{
  "model": "sound classifier",
  "dataset": "synthesized solo parts of chorales (CocoChorales)",
  "train_examples": 39062,
  "n_mels": 80,
  "hop_length": 160,
  "input": "log_mel",
  "spec_augment": false,
  "win_length": 512,
  "targets": ["instrument"],
  "num_classes": 13,
  "arch": "transformer",
  "norm": "layernorm",
  "norm_position": "res_post",
  "hidden_act": "swiglu",
  "mlp_ratio": 2,
  "head_dim": 16,
  "fused_qkv": true,
  "bias": "all",
  "qk_norm": false,
  "parallel_block": false,
  "inner_norm": false,
  "moe": "expert_choice",
  "num_experts": 8,
  "moe_every": 2,
  "expert_mlp_ratio": 2,
  "experts_per_token": 1,
  "shared_expert": false,
  "subsampling": 2,
  "layers": 12,
  "width": 192,
  "positions": "conv",
  "pooling": "class_token",
  "loss": "binary_cross_entropy",
  "optimizer": "adamw",
  "learning_rate": 0.0012,
  "beta1": 0.9,
  "beta2": 0.98,
  "eps": 1e-06,
  "cautious_weight_decay": true,
  "max_steps": 11400,
  "batch_size": 512,
  "epochs": 149.4,
  "lr_schedule": "wsd",
  "decay_fraction": 0.2,
  "final_lr_fraction": 0,
  "warmup_steps": 340,
  "weight_decay": 0.2
}
Rows from block 8 of a small sound classifier, named by matrix and row number. Rows with one number belong to one neuron. Each number is 500 + 50 x the weight over its row's rms, rounded and kept within 0 to 999. All counts start at 0. Numbers have three digits each. After the name is the row's rms in percent of the matrix's.
After each neuron's rows are labels from the 100 clips, of 14848, where the neuron reaches its largest size: "top examples" is what is common among them. Only what is clearly more common there than usual is listed. The data: synthesized solo parts of chorales (CocoChorales).
# gate: MLP gate (model.blocks.8.mlp.gate.weight, 384x192), inputs 0-63
# fc1: MLP up (model.blocks.8.mlp.fc1.weight, 384x192), inputs 0-63
# fc2: MLP down (model.blocks.8.mlp.fc2.weight, 192x384, transposed), outputs 0-63

gate.196 075:510410493458546511553542524484461555515538526460494531454562416499563541393552476523500478465475465458506499435552531550524440482550456457462505457575543516494540437477492546421406560483454472
fc1.196 072:462543584453490547427537421482551503458579362522467533560457480529453457430495454497494483466406502388512529479560462465411604520487532468583506370516440436377492563493498569512476549545526503
fc2.196 056:495469570458506575444458511483438573497557501481393470521526491439531485501564466535536536495456482507516545486561477477547479507353477458513492492471474462595547514566505463541519451459450434
top examples: double bass; note A#3; note G#3

gate.363 077:449411530545532495500544398443422548553456453444526481514514540454497503515463601453441522519421524480516508470494456453552491479460464502521533567440520533492471499470553580493558569387539459
fc1.363 070:444555524495435516478440579490467500460504543491440441539420511549550544568451535553514554530413566460472490566485511664451524487470461445492465472535475514470488465487496519568349417515534468
fc2.363 061:500534548548495387477494519587565326448514500475456459510514472502505474535513512511478483511467528476480546569491548623503539403535487475573448599464572560472474468435506557521519466485503520
top examples: horn; note A#4; note D5; note C5

gate.235 097:556578509407481531464572448548531502442547451556498517512422497497636459525433633462527556471585435421469473535422515453535474519522497566500456485520447508447452464551572536473359496447460500
fc1.235 099:363496467476388455500463528455529503570512555514491491414624477480426505462514476474513466494511596500510496439514422534474488529484579534505420509555596409471505402450473431479559457551538491
fc2.235 104:474490486492481409495503550419479443523586463491546457610523495418533513530540497630534520450554484497594436377477426512560394615512462494550566444459535514460619535424549439478494516464470524
top examples: trombone; note C4; note D4; note D#4

gate.99 165:576448513450431475496609491488518493463543493505444541508392520542533501503487536491508515507597501493564417495432572507506495489550509457439526451447511509452483599479544476559473608378434467
fc1.99 168:425512484518554554532383477481492471572527532472480454532583507449412495437503422518519495476408526446503621478517436524447463524471527576520391492515472490518533402499432498438535422659525520
fc2.99 161:458428526550523477535486474380407499496556475478514460556471446309522500510518454529592538477468541450583528419529393537493485640470462532530614444483433535501627512453426505528487506499526510
top examples: trombone; note D4; note C#4; note E4

gate.313 093:453498493485410433478473523431572526475443498503543517508493494500441516609598487526495447455452573433540540511465431518549522573461556467539470433472554473485452466435624473446564535471447527
fc1.313 083:556467500487510507488503469593468418516562450508424551529492509485538482471476543453521536520554466484464451486488594419471488502551465644480484525558490512472579410456414522543470454528604470
fc2.313 110:554628560440469597487511502485571457442559532581553405500484519486493520516434548610511529462519516587480437457441475538463323563517451486431530531520557549469529544480460438484410466413539442
top examples: flute; note G5; note G#5; note F5

gate.160 100:527466569344499505407444500526578524537610409610547401471479492477507540567483571655519490489462551507529550522475485545507438488425426483562527475464528458461475377480464527492476478489542442
fc1.160 097:479525618441497506396454515542520521510516483546540493500451498472449530554447488648461464456415585550529583494487518504492501506520409530514528472488514412459425498528521531468494596506513454
fc2.160 104:541542517494484413511465502553467494632452514484520582451496524530516532527470451517436531524491492542539576522589474568535586454561557558510464485520617436533417394510403540465580509600494463
top examples: horn; note C#5; note A#4; note B4

gate.204 088:504540524490528517510476612559499509522546478442516528452439424441499571524475481544484532496483479487440480487485444532464451449586433582534587427520484482564484505408413508473523496488516439
fc1.204 099:490413478561511477472422617514516501503474723391504547464475412481453553513496457603478531538466486549467479531502454534492482538476491543476507452526489504566509501426468566379588540498511413
fc2.204 083:580505451632502450522480521539527411556497486545614508469518436540511445500532516469442454461575492583498467549445589574491486416493534535503456587503566507436461431463489481366531541468488518
top examples: double bass; note C#4; note C4

gate.209 074:441492496467554564475501543518477465605583475450481502409511601538540498530544449560555477508456449524562445478513553526422368591562499488532528623465554513460577431471564442503538528497533565
fc1.209 070:553502524497512428554482608568512442542449509506429474584522444460359519433496480444552502515450465576456484512542555499384465350475431443504499507501541541495471483487491520527550418520593572
fc2.209 063:533524438407555518529555463493485446424560585558434419516464568417503521511496597515560516407510549525484483508570431516472452507501501440433520584498476568469560570445479517546416478485525459
top examples: clarinet; note G4; note D#4; note G#4

gate.230 097:637469514403527539529597499529509501466490461512423538525454449530563548505515549533473527509651507531576474533492631445495431509479521502450528541548471485526508557511570504468476465424487480
fc1.230 095:501525463448488452525621474606461570518529469477452616492464482606623501533470491529449409494544477493554471547469523477535477516484568506468569495501501540541514579548567464503489581406513505
fc2.230 105:552569470474480557513457529583567505518459498471482530479529580595468542468455530460423425547480465542388501593493595466463514368549528498481462557555515511512426501541563509443556526527464494
top examples: trombone; note C4; note D4; note C#4

gate.369 082:514624465576471509633506457447462450511548615551506457515526541547493485517541519555513449449590524545488431454517486447534397540455459457491539540535424518505423441435429486473449517530498522
fc1.369 071:484461485453476645517463478545512555493474399448490560470541460578517496481501507526597505476451554518520556525517499553552494488537489497549425498535442537443482449567523490550539540487407451
fc2.369 057:507478478408531535487544460464553486469560490454485541478480539481557571478463492485572484507554438520485407474429387509505452679507531444468563548497411505475551580539517443592444479505495471
top examples: cello; note D4; note C#4; note B3

gate.104 073:500524530501444610543498458460567525483522535448505599556605529501488438376481488545630478514525497498492598501526437481516527472471539495502564467528455477473508435453455451448427571471522445
fc1.104 069:455509468462506447440461500536527523465588448547495517449622519529460477512504448549449404609421469520420538502526466498569509540438489526532534542469448431516569505549525466478490529578504505
fc2.104 060:545487559445503539473505523442583461384576510536457398535579498487549550528522513468565508529540488500442526567417464559449465511565485537472505390451508454529445517468449474391380532517499504
top examples: trumpet; note G5; note F5; note D5

gate.319 074:433511525516528487532437595555530474525521529537483575537499524512487449409609547588507454472531513521458545478448508479515458541454517439482477555533558470585529508537503493487643520391463477
fc1.319 070:465535485367485512454490492510475473487500455500574521469425572490477519491493505507547445463441430547374518492542471557473577503537388525543536591567513512428467486475589539556520588464487557
fc2.319 052:463399535470444511467509486447486520480544593447527605485510510533437548567390451496499481500477431501553569471590471529493401531511494527602524533509421447467491493504572467498495418505361508
top examples: viola; note G4; note F#4; note E4

gate.344 089:469473483511497532442418459496521524557474539584497477554493524567520531467519461465583539479492516454412522487473508588456411546525480536555484508545487534514448424468611534608506440569487485
fc1.344 089:458560581450473481549503438458573462501465357479468521568580408467397532449476493578552445449526447531566451466425581448452555557468640422472528509546436574511523521550496424536540586487422497
fc2.344 106:513504521390496441458471482457422450455536526502538497554512489479469527536537453626668457483519500504592477518441392499499525691516574460499533496496519492454591512473532389497526481526474491
top examples: tuba; note D3; note F#3; note G#3

gate.242 068:551464621414502492545421483536502466469401543494512456487462594518560473400550452515508475505492381416564458475511504540472480486511476488586521610608541538488421494436516453553548567502539482
fc1.242 075:543486475542431492533467506484449540467489534426485503364487501560521494510568544500555498506480454410524406486507576496488406401551501477542467524453523323399467452531464515503597507488538515
fc2.242 054:493518431534548529517560601581416470497487422488483494443530495447540474460528504474396526541444577513456501518607517476433552367458532633457511537475534504530503419547517626516409472504507650
top examples: saxophone

gate.98 184:513610515538453648543551519511582488572461419559393493483517554551534511486471514493498550479497473490467604548484531404430412427478517501444469466581445406516500439516594494541369479493447520
fc1.98 193:525397514512539374483472514456414427491513507403548450565485466478505483480563473500500469538548506485535423440519457575543625554541509504510481578392561571515545547422357512455605580495512483
fc2.98 154:521447534401495479480507416419446486471554538487506479496418513352525583391468480447572486483540539472554417472576420500463512570505528469462583460484523610513597575450425488580469497449528434
top examples: bassoon; note B3; note A3

gate.293 109:507430415500509684484492487551536517447486590579432463471463641543503472508539494468559528515467470398431458497419542515440490559554473476562488488466487540427422428497523501617422466485464436
fc1.293 107:495618517435513398522535411436416552510546512501432541461618469418514540499470500604516525498508530588549566520492453469599491527505613525475526492504411533556524502486491449438577568485485548
fc2.293 110:595489519388453496484515437433528465444546556572469493544439520433503622494431489529557530471519517454592474516521402450470510690486499441507613455478463504468616592477517466541534495433544486
top examples: tuba; note A#3; note G3; note G#3

gate.225 111:586476541482444568520462603481494487500458559502445519488462467474482560495485489559467509479475601523466463467530432504458459411511530497571605437420559517540451480467429489486483472476519469
fc1.225 114:494513523433540540443566365497534440510519390567547508512523557498485505531531569469493427571564474438466462506580525466555545586505562484445536520465419507424567462595579480528464479614470554
fc2.225 108:425470495390533539486496486468507562400469491526427497515448568506498584511465588539570474480488489445540511457536399458538555582412473495414517422480404534520520586529486506633443493476504489
top examples: double bass; note C#4; note B3

gate.47 071:451437526508577527524490469494553592429531504578517464589436496585554570545525466479475413519516464508435502488525544493485488439533475509492439524457541487545516497424444506558501536413584345
fc1.47 075:554485466564517537526413537471524548563402504560551552475515396539562527454453464634496480547544492490523524478366536423493526489585578490501479529463513504468569456606545562472481377485405578
fc2.47 050:532609535542502447438447503511539452427516438475490469493532425531525480534498444457565501517537484539541519485460414574532512603524493481446422540506539526505516588599482583545495564486571510
top examples: horn; note A4; note C5; note G4

gate.381 073:589493428336473524429478590487539594491547432480460538502532486505461524504536446535591471538506554573493523453503462490479517542446531471467548544487482479420498508593543531479474431492551514
fc1.381 077:553423521432524538413511512550568517550582500502470472523486384510421551527380462563537510503482534496507551441465512523462544482489518563443510512536524463350485434517455604458528502517579385
fc2.381 078:499538474502421462545520504396532518487416451470554454536524542503502495516483618471509509501454523523521509606449550529549430438552507529525462578519507547569483472499480513429521502506426512
top examples: saxophone; note G#4; note F4; note A#4

gate.197 104:519511536477514537497517433473410494489500454532476549451448425547502540496485539554482571570597418532568496500446540560554472519504449440484559505411491521497471530497583536568485593293538499
fc1.197 097:510500553499500501481483551421513458578515561523530384510553480535396534448555546487557523475501577446503528542514379613512511512419514495496499517500481479534487447537459466470537503659515534
fc2.197 108:509398480521488456488569507396371479496579506539529415562461432376544443491506481514533549487541497441584525427543342495461463579469435498535602442484405537533652500455473511510537520472481505
top examples: trombone; note D4; note E4; note C#4

gate.264 079:501533458528553581539542509492511435452483513531487477482412484496514537493454451497468510499587471487554535486456486501488484510464579537435530507444481481494414514509578507535497524400526421
fc1.264 083:513478515566519478417547420472460602472530411476479532480493500488539457564477469507463554488550420559552562640465536567510479537524438507540546439460521436491408476555509565490421471512417431
fc2.264 083:460575507425596541473488471541526491516469497420493581460450512530438490490469526467444524484497476544463487606482513500543530345476591509462368487525469465649333538576485532476537408562473519
top examples: trombone; note D#4; note D4; note C4

gate.51 117:508481485488461499507461558597463555550465496593443464508515541492563488457465576476415584468469478443446427496537525460507508513460436562532427514541518585506504458430552554534497440484478470
fc1.51 113:576464406578467469502519547507411502464452553544512390501417506529609433461469557389434583504453482423479491583598507476508553453502466557509482461450494488498477512462471563459471533512477520
fc2.51 146:501488494516474556495538489529484546517500537501459511467486548507548477492469538324429552560445498481421514508672514463498493355485498480475504482448461512536446516553461601525489516510505496
top examples: tuba; note G3; note A3

gate.277 089:522505536419472593521456575487565530594521432506500508589516507453409599435402478467494527520458523501441561479432443416556507488552498462436530510540473474443441450483557468475464419532501392
fc1.277 081:471534407497575500561593502438426522497560441477522507527479521520552473569575540516581498396412466551489604560502525458552530446504477570600483482431494416448511565467505496541497455565517506
fc2.277 075:475517554513458588472640487579457496485490429529349511489475492399506501490424458461464566514483507500481545505614483419460511550476544486416518480473436477505549527419555552430518496512583495
top examples: saxophone; note A#4; note G#4; note G4

gate.359 094:495479525462600528446510449549496446526511354552523466468440424513496524472469448519535471527490518503534447541444429503547540630576548532516573389422445543550469508543510515579334552435518440
fc1.359 092:458467449494592488397533492525495480511590528438520534448461525442552478487504419526556460550580613487487509523437448576527497591488550548461518474394482581495427515531435482547386513506466485
fc2.359 115:508567489512540508465474462562471530568470464477497543438490472566479536503447529383473477544464517532426536634505500488550580394510651523520382546541460459564393493589513504488557500513437501
top examples: horn

gate.219 090:462502559487553549503530431526497480490520480514425493501501507588492563474432442520508547474411479465462524547477403490529515473547470498524522434525459516460439422449519472516492391490493469
fc1.219 084:498335533520555489479554554566466521495535516494552464484466581495519508440512442515510553498486466446576488478536496616496518495459468511566558448414504560539459524469493605483476478489548528
fc2.219 072:524538519502535488501407510504499515517507500447557611457425473503464540475534483438491513511477475491514519482489488522514624520558533530470423508508613517568454501486406509530547561568459469
top examples: bassoon; note C4; note D4; note D#4

gate.328 113:428419457490514468494633511517468516465414559437428576576538453522541508543492508405439512463499433494530454413585438423569580506491516515517488531438526589546488551499505514555538548415473444
fc1.328 135:480492370535552454464503524466431521517542586484572505455491577550518474457480519427465471527367550493484488599550492489540530348418514520562419569486502511528475504492438550524507479576503478
fc2.328 123:436458544491456506500567429471424536512523536508481477553453510437494537478473526342525532487511498428519509501621436390515472573403527494456555388436447527576486562429486525580501522507469421
top examples: viola; note E4; note F4; note D4

gate.370 088:468488397468423532551442463419467548496559445441458592481539511500478503483500562470535506540464485519576525478520464490513450467463602486453531462546493511470525512502361522493526470544475469
fc1.370 085:577488505433457534605521432489520459503560450521467551483424585575448465525460484496550452526525541509560477444544439542453510515524468510451486477503469423456538463476410499535457473550574453
fc2.370 076:575572513522501427503485579535661479576471451493528539472537435559545369467569490483523516518538466534412518604476614505515603427515472532527418505533517502391457427532479532534553515518454550
top examples: clarinet; note C4; note E4; note F4

gate.308 076:484487525444530529539472532453530495513540585461502470491460508493529571457414480535447602551482570466513519419475563460517509450488509530564433431488503491543467500484476489538557537578490403
fc1.308 072:528556559477552479541354514574536500537570481475502441510457540499534471514486525551449541506473593585504578407447497530477421489509456494500518534525562459522462502499422391485494481488465509
fc2.308 064:559539534555518443544441537590559453525517561510477552491491484455541539488578502447424529503508505520466580534503621582519488449557483481536453530557545504480527509422456463397463561556438499
top examples: double bass; note C4; note C#4

gate.40 094:525508509478514494570395587546458488498515569465488544412478464496579536576487493579451556459497526483482509490477493539432499468470379496460499517532543472508435508336440517443470503468539437
fc1.40 097:517487466530473428482445513593492559501468518388459494482380475504495575514462532565508544433452561433495506391537508543476452502434452517545515439490597496473431532498409597448506462546496470
fc2.40 094:553533429651502418501482574572465438635438477478586493537564497493494515496536516526436471529602479531460448552454574565480484327521503496590530571524523471520434452504515465440467542515477559
top examples: double bass; note C4; note G3

gate.355 076:581513445579499509486536357442471388479577520543554525541538518503509493534508519444420538460520489471503545482493541453562537471539487515526511548429448543504554534523539547536520498481538453
fc1.355 078:590571411468459471522468520536444449558500496468548504574551585574469501500527557448540351571505510536512456469456462580493521545529527516517499569534492426427570522603580506400546557513569562
fc2.355 055:489487488573402430467568613499493578481458519460518455534546437521496442414578544576414390542472476479406494450467550512554447498517547464573499532549488481538579541466498471520406459473455530
top examples: cello; note C4; note C#4; note D#4

gate.55 107:564514452502504635506452512514458505430489435596423467455488498495597542517509561555519589476514504467461487560497530428434477429450459519438472376533385514490441485568605417491338519488488507
fc1.55 106:513570485473490545511469479522584506443531464554452488490491504505579478460458532497462526490541457520526479484506613395465505416415398526392475464522474448438491443543542473596336469482511444
fc2.55 110:512553473644471490487522541598545501508443515492489521482579501589466446534542490437401466535508469521447602571481587534541480366502482513539380578460519457552447438566477600421521494526451557
top examples: bassoon; note D3

gate.125 087:486496542479491471504669471456521459546547440512547461546519441413487490504472462531547484462540563594465546469496478527515448518497486489529494519474560523472568399497503513514539506422550519
fc1.125 084:473488484546412469504381486556535562419490591528451531496554598622511493475503488490488575533471579417569535537490510458519490450431440439476503463485499467465493501539439422518450437519494470
fc2.125 083:488401529492571526545540470477457427399541551468513429633540433454491507497560556530568488520527410423554456465461459458493522556527513437474527544443453510498551543491563475687450573456494471
top examples: horn; note E4; note D4; note F#4

gate.247 081:467376437485531491499490496476494483518477443450580518416362406432447523514501486563476569452499513510506534530411484505556584495531475500543489504483562419501373512514411510497565536578470443
fc1.247 088:450504503521520488477614489479520486525520478482572565500471494491481467470540462489389421561486494575569524494401390545550586537494590491496490455462456437534483509546553528555495515449427459
fc2.247 089:462461496436605528487522455508488527538498445485456579422490455453431548527458505385490484510467482460479597541545522501563557482489652533451501461485428496528478528575495445506635515524379455
top examples: double bass; note B3

gate.275 068:547527479445570491498530574422435482461513436514510437525433516547463504432618473562515505486515463432596482501475476440485403557540496413466555421471585460506493490508506402458576426521487543
fc1.275 074:488501475508567516353460481448445547498502538472498527548483501502475493512496497391503481531525463506434481480464514558413505416473468518567536566463459504508428538507528426521493511475594521
fc2.275 048:531410487515453465511485546502461439500548551555464547588482502380511572503448486526478524501425483565521561463514531442598511408510503483519530501470499534493516490474556617493474451458502397
top examples: clarinet; note C#4; note D4

gate.25 079:521598521471555555627451465454534479456534532543507457497526508470466632528515635533536521544523509492535450451535479495505395457467512463430479443540438461388520480451639503463458510465515548
fc1.25 078:503395521513535402449478580423457457586539519442642475485490528411468472444633528462464530554475428514474514397460547544575599529569523510494564446540508528559528555517328514415506533451490488
fc2.25 067:458461462454551525514477464466495518521504496496514486437434500506534628513493427470544570420432608473528431446507419472461591566533460528467570431447477536534625546491431447655429508498499441
top examples: bassoon; note B3; note C4; note A3

gate.273 133:523465365519500554497522494514527433432496549504448465510475583558590469452527520456560553519460543449482502524534501522396486485583434537513478541469488500422472468504544503565388501556557431
fc1.273 141:504446453522503578471492535577506533490494504541519441506460557595515475532522488442474521538485585410510467506517548513526526502516387519517455493543533527425494435505559521558373474539500505
fc2.273 133:433503474632573492539428579609532545558487427498528522466553512577486326442534512443410489512438489502430544553493602595518531290526504570499396576513500495508396417581525574478478526558481535
top examples: tuba; note A#3; note G3; note A3

gate.27 159:549502517551497491521452528514467514465497587447479530472438453498516516469487467576470535504525535487459492499500442545454434461541398501591620501506539535519422520427443532458487531460510440
fc1.27 170:433499477436529546500575416470539465500559475592523453529558535529503454586561548469519411495493448506506542472527522467507522535497496453423401512506511465435533519602552454497462460521516589
fc2.27 156:443477465471478549488560501419528521419480494531449526529466543536532553545490512510537512472451463455536567445584455436523553545456470370430495421481360479488527555547535548635491407444507502
top examples: double bass; note C#4; note C4

gate.166 098:470508566473490511492539482479477434488578479500493458568502482443442534492542553554529442528503511463497456410431492451540478588482562511490560488497493550521570464448552550468511475422508472
fc1.166 096:487489474644423441433522449468561493438513541510494357508426480462591514449444489436442489509414503522496456520559434476579485490495512471498599498485513529466446587530500586446504552500551502
fc2.166 090:515534468549465549535450565495519510565470427454537560454495526534505464543502487317450473483481564508455594589607521492498523404516511450500449552456526448555413431556486498447636508635474453
top examples: viola; note D4; note C#4

gate.39 092:370566645382541490556549510496488489498542485509463525502519496511528564512487544584504526436524440524690473433455464468497484614548488491533468485528493506505660421379462433510487592466447512
fc1.39 087:566570401591547468501502518445487529458503502532583508442488568561474594622452467540522403534442500476482614556513541486435388429503543429469501496447521504523478489474491591503514439486486489
fc2.39 087:464438532425508532468497392406484491541567549546516514575514507452502604445463487504521449524561511469534496522512384461478457464451522484527468526537407511571390561496562415560539554496510391
top examples: viola; note D4; note E4; note C#4

gate.187 130:510386479458499509426489500421395564526482501525570514463408484490515518471389519468563462573464503566417513572553490456570506529499579506517513507497393543520472553513462452587585484530517464
fc1.187 127:496479415504512467539555512511446548515435604470485526506585429437539494487486486432322556517469486468480496436538526482523554426438501551518462505476578502596501486535537527458486508482481504
fc2.187 122:514465560436480552485571472449418513416505483545362459516469457485514519456521445504516529462515504473570485420587444422515443586414477459465595446474437492525558549501524482518474496459585453
top examples: saxophone; note F4; note E4; note C#4

gate.114 086:461415481566493507515515512508417587428420491557498463491523623481633457522430502507444419481478530487417522570549512485585578464528504547573472499487490524490470489534557518564349523492510444
fc1.114 085:594453457507560498486557523556541502433509518576455468506429609503541499495485620497539541520493472455545514540541499562504516519503484476543484431539608477380465427498509535469399495483417499
fc2.114 082:461400489559508469522531511509536543525439532533538474454472505590536467518511525410397516535493396535418533556486644519482418325556482480488502569541513524538389520523525577497416471560497539
top examples: tuba; note G3; note A#3; note A3

gate.200 154:418447495498576543508530449568460503542499468477527545454488525564454508441438517467571438528491511577440547569433454462539593528534557550502479550508422530528485491506463469546481534576454374
fc1.200 158:528541566521407467549488541433566492445507493529514438534540515446556505597561523503468519494516497493504482422519542506475418470477415459492506456542551463442514450497584474456510481460542556
fc2.200 178:541546545505447524540536526441522483395521503521491457515483456502536472500521512574495518439519495485537501415483480481420416531486317472484559471489489506422548503491507507472437440449607528
top examples: trumpet; note D#5; note F5; note E5

gate.23 150:451605530492510662493512456510573512530441475579448486500529585559483508521435548491507505491492434495438564557440484476417461456451485491501518400557480435505524409506619485571379452528502542
fc1.23 155:434570525495509650531510461530580574490415505563451531472535586567495553538494571506523536492461488540436539541500539513418429468403493502453519470547389479511461469508594444571403460517472525
fc2.23 133:483517537593535492507504576544515535509479439518482536498564520574498411598506526582431485457509470533450658523458600539515482452506448485509422548548491392450382452540516502434502508519491537
top examples: bassoon; note D4; note B3; note C4

gate.2 127:466375432457540555408465498456405572465487628510540531468472531465441542424423479360521451519474554453467510563572463551580553448475528433522466529547448553571435566499548568570575486588486505
fc1.2 114:515469471566507386557546507459473602514477554544434509523547493489620476516539534443378527489414459420515469453580530445487466412412502514495521551480589508549549469512515580504483485460474541
fc2.2 126:511504555484415543539553475471508508447534558483442501478423521494534480522495510431515549461506553462490464463585429459417440516418356470481582449487458488478505553423510562538405479468576483
top examples: saxophone; note F4

gate.174 100:543488419482422595489433487548520472386481565570497471479473542543532535511532416503479513510583490470433484528511518524472450491485457556502412531472459511438398487471515548523428478483522429
fc1.174 090:551596564501488486529561519443460537521501493430549650506527523454494500510511529536501426489539479512530477460463465481640465468500528502474510451526436483531471491444510482432530549511445498
fc2.174 094:584534501413480438480499446443458461474523565529504429532412551376513616490355495511609548517525508504557473474539323424418462676511462505478593489466517528459577609475487458516488504454529461
top examples: tuba; note A#3; note F#3; note G#3

gate.7 120:522480500575459440502495514489489548548496444565513409547488547502480450433365532459489469521448387560393453569532572441523468444473533502389461554528417558551524520582559604556462489524512536
fc1.7 124:521405426537515498521545471547483464523492645495487510495495526465563432463556533440437484518530493425518456423517479526534516582514406545532432518437580561535589509489445461511451482499507491
fc2.7 136:428427504480481524475542457486506539534484525515470501494370585497511494466390505325504506504475530487412513494639461451486492444451563489432486511467453565542486527511465549551527483492455427
top examples: bassoon; note B3; note C#4; note A3

gate.136 082:475486457499529524464478521412454420479478493461525480554535391533547507455525431459543479472509490521380506496422458518405445453541428538540505529539504544458505509473468516429404497557591475
fc1.136 080:530505386608442345582513507430472415536502506606522451516513434489637539469576452449422489504527499505450498563536542537490502504507487609555551569493463518477551495389536482475490481504556568
fc2.136 085:553514517617485455526500615529552474578477493449474495483485489564494406530581544461392539554484539504493502563553555537504515403464499532498478534544528439438479436471550571330501471538513564
top examples: cello; note G#3; note C#4

gate.21 127:441502592390449429519528482517451476542503441501482525618590471478466539444609520540479577499614513557614382362425525462544543626503495513484516515497523554523572430339561436520478490453507492
fc1.21 122:386514530450476508554503532524490431571479509423424543595556432384481537481588527525505512477618510488677419393478454449509525667510544537490500470540522515502585510416490460520483543516489527
fc2.21 139:525564486617512464502507579561546524544436434464491518466489466536528404492520482517467588471450461568541458458447575576468592460581514564507484493511590476433539494519470553375427511481468629
top examples: viola; note D#4; note D4; note F4

gate.110 133:508503572488522546489455477469523467492559476478530535482483597524426524492510607568571478496442539578568560483492471473475477479480502607440444531589567419477524451388458423529488482513508407
fc1.110 125:544522577500470579407518561558566483543546472577515498549505443513491492530481415511449453610534462501479465469418590551485513496532478461531521456503509534425434492485618483524465493503499545
fc2.110 121:519522512385464560527561462443438492421513538543474419497455574479515627462390510579537472510489561525542445383485458493471453580515473456499537507470453556479514609510455464551426529481560423
top examples: clarinet; note A4

gate.205 088:507458518467547509400490562519531454529444522498589484546501470465465535513512399550550475473543558530435526502522545554553538553484536525537573474445465529465411469520443440514522535442573494
fc1.205 081:588496541514515475492481542534576542382515431533515442467504422421453486592501497445487442491533491550490563551561519556540452538511455511554572544409400545498430538554520495458480486478507534
fc2.205 093:468451471525505416483414532555531529530436479417502544437570514449545471499517492460426507477478546502534572620529530482546663477619523498475412496484592368540348453536483524498581539532490495
top examples: flute; note D5; note F#5

gate.138 112:591530482508523514505538520403480412603517500613558457528561461485502560476564479504500457490518556542453458472542488498429491514543506575484543592521479478479581534460492563489490547514612521
fc1.138 109:466461561417534491483506553639526504402416495408473613501498567505484439560461558551555594548458536469537475563499456518507608570452457500422501480522531488465437471553482438494550426471522402
fc2.138 121:458478494409501542498520416482455522380526521539501467517451596447592599514484464475614483471508489490550505462462403485507523640487524460440531434444446521541520545532475437655477576458522449
top examples: cello; note C#4; note D4; note G#3

gate.233 072:536523482525454568479491399466462461504572452509456595522492512531492544394504450576563480551422499545499507547533510504527508461508492556505439493484520573468457538447518450560476536432543467
fc1.233 068:557438502529492566550482494493380426532518439428464482461520493498474447476518509503524532467544512478562600462505464467484465522561493557494541503467447544478459489368559499387442468574522555
fc2.233 054:449551465484505529458500481569527480532491450471564534501510507437470496539452596575486415484519477495471440446531529554480522463575501490451523554480598490492530526477594518503464401490486448
top examples: saxophone; note F4; note F#4

gate.53 131:480523553503495391538538539462447415496445489426458538607592434494472491433507515506439519529545470525581474388490464447550494598535541520524439430475550590535542513456440481429536497508455545
fc1.53 143:478512409610479511499404542508485584560480568515557505438413553580503517543495401457468434475398568482359575635548585553505514354416511483524484593503442484487408500554538519521514488538470572
fc2.53 155:504461541380476572497495358429470473467573522541492469526512494451479650483467516543535451522552507410530498487524399433505388552476464455490549498456467494546509522483523449633466490466496349
top examples: viola; note E4; note D#4; note F4